From a checkpoint of a small audio captioner: log mel input, encoder norm layernorm.
Rows from block 4 of the text decoder, named by matrix and row number. Rows with one number belong to one neuron. Each number is 128 + 32 x the weight over its row's rms, rounded and kept within 0 to 255. All counts start at 0. Numbers have three digits each. After the name is the row's rms in percent of the matrix's.
# fc1: MLP up (decoder.blocks.4.mlp.fc1.weight, 1536x256), inputs 0-85
# fc2: MLP down (decoder.blocks.4.mlp.fc2.weight, 256x1536, transposed), outputs 0-85
fc1.677 178:116165143138150129139140169161106122088144156137130130157137151130152114143056116140218146102160105142024128101086131136135108141188169147033188120092150122176161160127115146143113158152154121127172108086112097148123139194218141080141093140122200118168148052
fc1.678 164:094103090148141142104077085140114116180122086072110117164140148158150182119174089099168197095109093124158176157116078133117143130110108125076080056129133123123082135158175116135073112157147138085145109091163100116148090155126181140135110144127154133103080138
fc1.679 134:064155155093108131130151149198161094117147111146124144159078152168096177120113182115112148211192114095095126131118197135100154127103132129153165153115118166121143122168050138127109153175143133140149127090110119131122149081112124139119126085163162054158106100
fc1.680 058:061110121200152113077145082135117108200105117151144163125090118138141104165122168130113183130175132137113173131139101097154101133104133094184163092080089181116129115135152112119163132135147161148116096135157141243091150156140119067066126088111120087106104085
fc1.681 046:134138096108124162141066165076157093129170128178126101168148103164116099142151174104175095127128118132082160103119089168105161153144040128147175175120081104206136107086143087125082100106153122127121113130199126133101082159089084081127172108102098108130056098
fc1.682 109:155122113103146137147062136077129057155140043137162126139176137120101144106137095114127166156102145169120143172129110208127148120173175146082103111111201168114155108110210163108181155166056148133119121124149188138128082123101170107134177147108101175155116157
fc1.683 026:130172097157132080069124191101210118162144161148139104164122118118201107082172161082100155149098097111139126141124102134128125117153147106129179126111126119123117123070098132080096123133138106121060115172154101134095146130175131146133087132199194101150148133
fc1.684 123:087148165087138136037079135160116089156114118163140122198136089109086130073093142201092128098154094111076083108129116124190118113095144115156106096169079136092058152122124155134108167111084075084147151118125129099173115075104079188132151132132144126155089108
fc1.685 122:088146123131203125085076152121066136113111139120123192119139126155138146105095181099092162130128165124107094063133203076144148106089159115148181166147086122174111104121124136180112153095171115163111069150068130093141118156138108193115126133033124140199147131
fc1.686 135:120148169185171136150142094159118180105177111142129191075127104101138134109138098139062171144075124115090170154116083085115170107170186138115153101102187174168061089115141166116097082155128086138119138106101134134115130152095143077165192115100170059165138132
fc1.687 104:116070120159127145107080133068161131137141085129164152160120076206105054119145169108116107107109100116094132125127124190131121144122112097095135177125091191202095153106148123074129144195137125118132126083094116128133145092099133113084118129137081146168100132
fc1.688 060:148107090106141125085097133118121087153134143124119143202143143097127163135144119137183134133082140147116099154106135183105138155096077167068094114147177192147149189169112155107098170145140129133167113171212151124161104127159104148208060113140132158147098118
fc1.689 061:086129138131134081164138136158106102086148164083120088134135143132098150166146190114097141112105121172098146103075123176102140132081094095146140129122108080122101094147152136083136143033131073087154099188127103149118132155159062128154088152139112117090135152
fc1.690 167:107142113085177075069116080057163135167175138149122108180142103091113095162086082159128168127135103095093191133131160171060092101114128066122151079159134130139150191129147152081132156116140071152115154113105131133127111132224157122132176153159127058156109109
fc1.691 063:150106142129136122141149121102176136114131117127084179127063136119180083076114196086142104154072166127168107097113104158097159148185093156148089068132105142031120155130166192176187178148135108142138178132100074112098157134181149076138060127118119177136132156
fc1.692 056:145113109125124156141066185169121117138149119155141130174085125152119162195145113134092123106140151210176086136143151170111161128135103118130125133162083144108104175162138101139082142156106172136105087122111123117148085103142198120155116129132088108082133031
fc2.677 174:148145156083099113119152086117154155163113082134131179135135056124097076147191084093112124146097168108193136157152104195144206081115142115130114136154158123095123106132189085081116139129090103111092137161126111102166126113086117143133130155103052166143123191
fc2.678 166:173169164175152168163128140137118134135165112089126107132153125136128160168156117140198128091105113121152103039119158124145170137130105118069100136106137125174135094146152104138147138111108123166173138077096132128086146116134145150122108145171064133114127144
fc2.679 128:148064109121095117145115120107099136088108151131118133119158149086144091077163138168080126131069131100159117155091076157209097089139076123139114128177102133152150139158170123164139072079071162129109142139125089109184134150064128095114136175103135183126156124
fc2.680 057:134135154095098126131116204115118123139144167095139112124134143181160163081152167170099112085089103097087129165133130170109147143107117152056089167060167110130151125152179095151096090052102153083102186133112126116115091095190191141142136112095126081143125107
fc2.681 051:105178094125097138114138100208120164103124144095112109133153111111129094089141089174064104102138143105147153105150118109100087083121122144126124099105118155109147094149140151193147155187056108157149117121106094093129099102137157213091177120093110158152169204
fc2.682 112:194167084185140062083172147135148162134141181122160098101097132087089194125118169151179132107112117141126115126109225121105061110132113101191124139108123141127100166110078130118133131124160147122092136144083095107109101131142150102093136111086141101131153092
fc2.683 028:077149124136126138119116173066131139198104179157114084101140106082106079160168163140099137144111133152106132091153149146087056172127148148134139061111128106075109103081148177106101154116166176142188132168086142143148142159165139136189097124159100137082105128
fc2.684 126:158087080139108157158142140104192110126097135051165078119174091138152163122127077098124136140086174119137119156126192133100089193135113161112173124132179108100180153158133163119111116118148155097131107136133123113110094139148132107154123150148178111124091093
fc2.685 123:194038093095045082088142125187115209160175135153110135074107119128156107121157093161115096142125129124035161126080068131153091140084111061122124129151199141132158165115090115145146092104083155125142143097146128148157141137109160078151138163175159128116153148
fc2.686 141:129116109144146106130151183139083093128080120154129087104147126169139075132153192148188131117159089142125173115121158166116112123084136090145141144143152140054131153109118103088156170110116152136134158157139150156170155109177117160112096111095104118116129178
fc2.687 089:145162167186146100149106121065094115149083133163140109107117103113149169127076155135090173140108182083076106135125136105144107149147126170153179144105199103094159081119132177190152100137095131145177093152108145149138124149141124138176133105094171149103186112
fc2.688 066:092152105114123166107132055143088088103116121128160140116102135122156149155086184135098096111138147133135150091135060111112135071199139135158124130130128081110122051113154114167111111104172174147125131126140120101098101134138128132093143123107092141100091122
fc2.689 062:183064110130168161103107137168167164117172142168110117108113177108107133144168070109138185190223103106137114100133165069171118094089165168083185128181128141108124084143128077164185171146122149143110131108125146138094092175095189168154189112072099097098162130
fc2.690 164:154170169120057139125116112116132095098110124125131092117117129116085187150130145149086078149161113098090072114168134137102117084123166169151123184109125101116108131153085117086149126077097124123156110141142107135192109127041159071063124129127179179111104107
fc2.691 070:134124131165095145172087203148146104168110141128146104083136162132131187097142093125153103100183136126093126117159122094192116132081152106101135094129124141173091122139165101171168062119144115128166206127137206083166075127155118087060181139155109054129096071
fc2.692 057:127170117162127133130152081131108156103127110092088091092135130123165165092123165140148140156114134078122150128120048082128175177110185140152060113102153152104180078134136150101154083144118110167166114083101130158129141132148067149061086077102133130134172120