From a checkpoint of a small audio captioner.
Training: muon at rate 0.027, 16500 steps, batches of 128.
Data: trained on synthesized solo parts of chorales (CocoChorales), 39062 training examples, 54.1 epochs.
Rows from block 13 of the audio encoder, named by matrix and row number. Rows with one number belong to one attention dimension. Each number is 500 + 25 x the weight over its row's rms, rounded and kept within 0 to 999. All counts start at 0. Numbers have three digits each. After the name is the row's rms in percent of the matrix's.
# q: attention query, key and value (stacked) (encoder.blocks.13.attn.qkv.weight, 432x160, the q third), inputs 0-159
# k: attention query, key and value (stacked) (encoder.blocks.13.attn.qkv.weight, 432x160, the k third), inputs 0-159
q.47 096:518501492514507472462524524524466514470493460482462529516495500463490503467511514461473516491497481456522493461482524469511517514544538523485501484545451531511563486473487517506473527497482477534508517504511460557498572484562488509488456487509550474477519516562495472528511523512517479478474483501479510495527514534484502496477486526483511460492491511457497529466508510520527512449495515496503502513482507509455492517502512499539480524487489490533495479508547474475473492482476511
k.47 095:470521468465522487514495480488512494528524515491509505519505479519492481493519455479539459549491487524489471458472523529541496489510495560536566479489511500540475500503518491498516546466518527490523516502526504505512522530526522468482482521463509544506535508472474495478481504467500505467521483514465504483494497518490477462472508455464475519458498429506472494496513480487489493499506534495490522453509481505521507501537468450480487520490457488491495518491530503499554545536513554
q.48 096:523482494529555522493503470533458456509470484493497536483521504532516518543503493539513483494481477505502475451545485479465464481527522458503494510532540471502458509486470476506476482467461504530523476478487513535507513491490479487523471504486476536490499545481468555497504497442483500482479519487518474450514523517497518528495543520498500480502514498549517498500514483499525516553516505478485473501489536532505521553462452491474464518475520486517468492474469500517539483501538509
k.48 097:507487516476553490550502460518511473465484514493498436520470467463497486495494495482486459508504521495501445479493531521502481502511477460529523486460507526489508468494461488461528524504489522508547467482482508539487507508501527514533514530518470506500564481480503455489488470551531507502487505515506490530511555479491512492534561465500509501494515517504469498502498472487486530484510504488492495495463555509498531492473503527517474503538479537488523488580464503512504493518450506
q.49 099:494502469479590483480503484486465519499534516508536526499548492507514482467506507472509495479489496490511554504492514522496477488465513496507571525486519482513495502498501471495479516497505507477495480516491494506443472503473442481524471508500510489499545460470460465514544477527491496488564519495549521501503533471475559492493508480490493490524467506496515522509522499500457499477508460560538534554492509527491468513469505512480484545506464510478472509518502491473500484509470516
k.49 093:481495478519495490515556502556517539503531504530481490544455491511502523500472492481476503511502481493474473497519523514514481487475495494517523510489517484511511483494509477483501438525470500492542460495475499518506495542497509507504519490494496548497500492487466475489452490519495559506550512532472495538512471510504518514494472458474523510468495496503521489479499492473503519579488521483450504448536534491514526519482504518498501484509494479468526461458510501598448512474511520
q.50 101:486543521520459503525527498492489508521499483469455509471489480456473500536521485480495479499485452539473504546516521474538505506515540534453506503487473486516514512487472531503498511479504535490484572513477536480509471498527500500528465504464475525509487482509528480487491535466508537510465476516518478486460496516498473436493499514517462537485555535476453494550522462502469487481507551527495474489525482513479510512517488503528550456480525495503515521493494514510499513540504518
k.50 098:527499566497453466471508515490518560557504516521475526478516513458485515450500508485513513475512528506503535499438499483508454486483519499507553497503488508466482525458511522492448517513531483485494486491529464519533511532525469511520497471497524497530508480499489524475486511538477499460496492495489534483465477468500512477482474468536493449504479465517480475506491491544457516498520525498534507547456511460533505457503551469492513508508498523479498505490520515519537490526491496
q.51 097:518481481527500460511527517474502538508449517577475510518531485501502509518506463458515528548497519458466486496503504469509474465501512495504527517462509520526483514516489512543502478490559481496492486490509422462507510460497491563489515500502502525534509500475498525527475535520517451451524503519510516489514464495466485491466458493489519486507536465534481510476512513504497492531535487531516524514464475462519514472503496498508476508539484461507489507513519530485536468461483487
k.51 102:502512507458476494486493474514473481494489466480559504448467523475523460501483498541536489496523489481541486518510480526483471505462516515530461485538543495499515522507481507518508499492477522511538527504511469450492544518494486490536497489498522447497530498470504521507529514489520546532505481491521523504506518538547472481468481467523521539477480517488536517544517493477497504469476493510461460501572497522509501489466466492487474434487506501541475494473488516458540499519518501
q.52 084:521462510521543464485535479506496484482491514518520473496490490489483468456479478525499474531514538429491517512521527487451502508473499462499519542486514471505506504508502481512482559463511530457503489463505474460486487500463520541480527508478494452545473470479517540515499542483503504447549528527531532495540494508539528530516457472491475467512502505539534482490480486496540525469490501478518487500492503500502537453500493532493512509506482495508504536461532484517536483498491487
k.52 094:483481515468504501519454503519480502472500450475521504480506477515509456482508459529484530505521547488532499510561490469476510489480517523497460505478519478461496475498519525493496487516504481504494534473508486490512504483515537492500505518498491489483492512492535468510495526480471519491522548507546512493507491521476483497497521546500503511497514520534546540456552480423479509424523543481436507456514459500518520482528491517473504495544536516517501515479466469506485526513544495
q.53 092:475483471475551522511486526477462477466497511509490483493538488478508481488470510452512514520468528494475518488500522496553489503520498541491522496514536535498489469468507506515519536534539537511517515525457492513468491507478468456470522499532471518481519496509478484560485491463506487479484514473501544476498472499522500491498483519552538529464458518475513544484498504475503521495547487535526508525463517462482481555482492529532455524477478505483470485485495531543515470498452491
k.53 098:475497491513466520504524510532525484546513482509510446544443482498514485486479468477452503483526506515466464542509483495503514510516479491508500492503483485562465524484508490522473446528527524497520486516471507507477483527471479487510532497462501534504513512492516483449508478532504505481522501564491492522535508490485542454494490471476554504455476557505470481534485514522501521566477439496504504461508514503537535508472514485503506466517518529478509500488493534501484492476509517
q.54 099:489491559510505503495518462498491505539461511511466492532482533483502465515521457470501502516468475471480480510488550508465549490441513465480505524517468489507520456502468500529496517483549489469506461463531538510457495467503508510481504501492475491519495465479496493488507500495518539460489518551476509505521515513483523488479471425517529486508530472521490475533526541531499544528513498519509494492545493524490512536531508495504486506489471505472495530493520516497516521536473430
k.54 097:501499536463515465482501455495467517500504494488523509477518494471532475493496509534482492498512521537495481478481507508494495470512540495516510470478521514470500510469492475488496505482508499535504548506494488492492535474485513502476454517484498464470501480553492525516502504484478538531512545468521523470515518519527511462525519511483474493480492503573525531451548462449491541449465554512503499529505492475500530454516492475453530529505545483539465473526507494483508507490561483
q.55 115:497481497535485476491510500501506516507476504526448506497497482494480512572518527501474478498481509486521511533564499495521493475517494502472519552509544479531490500492501432494508462503481488479497515462503495513523484525461522480506488502515529525489483486542471496497479570493512526537504483467533477459479435527485494508479427514495508484496546520480496541516505505453513466467539541487502511525495516467488533465464488498525514514514490506519490513472488554494527474485498522
k.55 107:530466494407508513490482500467496516506479473481529472465518503492494482435491512496483511479512522475481472516536522509518521490507542522458514499512531503475492496517505513503492508502531540459522476497522482452494512486518499498520526494507499501485540508469513525493522559484510494475477507480496529501512486465468493490489510417526489489505494498490494524476518516565478478523499478473512516513524533485490519546498542487541459497542462537454479503496496510498551511481516559