Rows from block 2 of the audio encoder of a small audio captioner, named by matrix and row number. Rows with one number belong to one neuron. Each number is 500 + 50 x the weight over its row's rms, rounded and kept within 0 to 999. All counts start at 0. Numbers have three digits each.
After each neuron's rows are labels from the 100 clips, of 14976, where the neuron reaches its highest value: "loudest band" is the band of the loudest frequency at the time of the peak. Only what is clearly more common there than usual is listed. The data: synthesized solo parts of chorales (CocoChorales).
# fc1: MLP up (encoder.blocks.2.mlp.fc1.weight, 640x160), inputs 120-159
# fc2: MLP down (encoder.blocks.2.mlp.fc2.weight, 160x640, transposed), outputs 120-159

fc1.70:606476538480557548523529471464512479606421501539499512438501476577509536524381523469439509500459493525456573521594526512
fc2.70:498504490508425556586540454443467556557437477573553458452466510567423517559461449495506470511465613513506597481614518551
loudest band: 500 to 1000 Hz

fc1.599:532482460543561498470577549458490479636426602455464424490485511562445482502500548553540538429588543466522469451475570455
fc2.599:497501428428508486538516417457538513528402479507435531545455449431512498544446462542472560413622503480591510567498476411
loudest band: 1000 to 2000 Hz

fc1.445:434488483474467518549543476440506421559465444588517540534463478465586520496511539473500505549475483374452460435495490545
fc2.445:603468526566503549515508487542564522515519438456588525515580512429479454492438475582517530496478473440546475480453475535
loudest band: 500 to 1000 Hz

fc1.310:478536518479507545540394514563459534519537466528489503479552422512500523451606475476516494540553531481558484496516430510
fc2.310:500538416567527484422476424536478532508464513511507477551414470507484418433561497507498553533498515508598548440498493500
loudest band: 250 to 500 Hz

fc1.314:531496585460521579533541433413522524506562476466434452458408489530536465557506479463483482476624479521539522466424460419
fc2.314:498524443602512496539452468494438512486501480522555539599480542459478472501487552549490450479456460552489517514370551586
loudest band: 1000 to 2000 Hz

fc1.52:573457469474545501558554433539498556509545505524483589533479425628472440395503408499537565501584539481490466483511465511
fc2.52:564499546554511477553438456490459485449507426539498498519642407437488517458476508484603556574512397509510495543575458555
loudest band: 1000 to 2000 Hz

fc1.312:456429486455522461424509521542480522555514558512529477476474458546418540410466416512504577433508473492526426588436443483
fc2.312:473551470485490524550546537456575454525415480559416458454498541418510425453540535483622398422545545538495433452566589480
loudest band: 250 to 500 Hz

fc1.624:542453527502544519488514411545550543544509453436497533472469559515599498495556520509554494438513502576436441527506420476
fc2.624:561469510552477473565571568512451424491438468507607497499519516471543509532511496539529479477559502528508572532509522494
loudest band: 500 to 1000 Hz; 1000 to 2000 Hz

fc1.370:493538493574560503425492555577430455541568581489532549437404482435512496498493559471561528461483487516549464421559530538
fc2.370:519578532503570470529567510534435475472576509524405492512509440560499435577502453510498438531543440474580523516540503532
loudest band: 250 to 500 Hz

fc1.233:540568509445587519483544518503451572441507688415541383492475515561532451494519517484517517475540446494580526444532526500
fc2.233:621483533554481494480456512450474562511444567473532578509420525555544430522497426575487466468596460486465399479404588556
loudest band: 250 to 500 Hz

fc1.553:447583455433468417577453510521469524426554453463529520530556526462433611492468497505410617537554541512432493559497483450
fc2.553:513473455561536552587521526487454567498498586528434484508472504412543549569577548481480487447476430474426507539632469577
loudest band: 250 to 500 Hz

fc1.300:513587552498472441527527460487547524605465556569548487441440429499413448565486429505457439511605493549487511428549532515
fc2.300:521528514550492461575559449474518555483453509494593454606436457549447457607536358512456533443521517469486483503441560573
loudest band: 1000 to 2000 Hz

fc1.431:541442464531628489498495508528613524416529507455440485457544496505516487613482504576497491531504534461618384558503494484
fc2.431:470478410480556569596563569550514511413551491512509591466507497409507488496424537531494559429524424495534519552533493453
loudest band: 250 to 500 Hz

fc1.64:491405507545542522439530420563474460506557605498463534522542582486455554525495576583439464505562490513494492572521469451
fc2.64:542604529581469543571462572453478422521451405499588412537526466518392519472499406541547569506457461464509501488434501596
loudest band: 500 to 1000 Hz

fc1.487:502564460513500552499556458522419527497461570539435455513519453447542525470497471415527601546535521440523549501459521566
fc2.487:512395590486495515554462559508552444451509541547451422499460484505553472459596599427497446538470504479507580402536521441
loudest band: 1000 to 2000 Hz

fc1.376:434598535533545460500487571482517582580486505535470540557566422541558407497549431485546483491509481411490486538505496546
fc2.376:420509439569534467605521414549448457443459542508465462492558504393497453488612495515495473467630572533549583514503522544
loudest band: 500 to 1000 Hz

fc1.276:504501481487540546525620545544481452529513466498555384483469493489492546491586541610528531471555503446530559518495554555
fc2.276:543515483506509443571488552456517514455527562442402547539561467552496531476453553590528500519514489466526434438483458505
loudest band: 1000 to 2000 Hz

fc1.50:457440489540540540555451456490468591577584432568576490470473439496364458542473531563465492578475563500408545515532503526
fc2.50:485509473501566430489488591522508522487459489489501479482486409511509479532457524528597423478571578534523421507499512506
loudest band: 1000 to 2000 Hz

fc1.383:536443522436421549515609516457565522507568470522461544481551435485509447500588468501556488488466521485469488475437464509
fc2.383:499470440502480564553511446526558499557500532539440529461473543525500532567511498475492396434429509523454539479495458564
loudest band: 500 to 1000 Hz

fc1.401:512400537479443486475461590533599561519454539503475483432483457585492565524629474508456487563477512456471457498453489454
fc2.401:481452420517546497535501396554519591515505545580484559456571537405520466547501556361570550463499495627473503398518474511
loudest band: 250 to 500 Hz

fc1.251:493503499377525530468526465578472439537420516409578543487550475553419530448414591481524465512532573560465593510540511525
fc2.251:495564468547431407492531456512536547610361464506470544566515479486487472534511534536468427562501539510589541512520608487
loudest band: 500 to 1000 Hz; 1000 to 2000 Hz

fc1.264:463421530463543397525486543501514540516497529449526534476472512525479478516465457441430561436528407508526495516506641481
fc2.264:442499437432532494628511496396535490462532561517460459553516536382506455547521510470485468476514538474445569484522477530
loudest band: 250 to 500 Hz

fc1.429:529412488538492520530572560432573507511503508584519509431557396502422501561494473468481488465464561478508492468481491467
fc2.429:515411531468543512548525518506546549584455457543570511509473432519475491614455488570456511431425525561594474575634523539
loudest band: 500 to 1000 Hz

fc1.122:572469454449518454595512464502406496576308522525494547501478528490528510397586484456449544543493527524532480554488467568
fc2.122:539438482430519441535539484460525548618426478492545521542437423462516438540423414456508498592532525441461527467510487491
loudest band: 500 to 1000 Hz; 1000 to 2000 Hz

fc1.201:538588513525435474553468477483527470496529561515435556474544553430457558457481513503516391508478515538547637541478544460
fc2.201:436493452508518467502515540435506462564551576374586557511508511544428504433466535560504547538497492477520513449597575551
loudest band: 1000 to 2000 Hz

fc1.338:522490522533434487482507554537443496580578482539555502503547429561443502494448402510568566474504414522432507441484477388
fc2.338:492478491505568435553436463424489511463511419437599568539480432501502445519421577552500479439505488471540479532509578550
loudest band: 250 to 500 Hz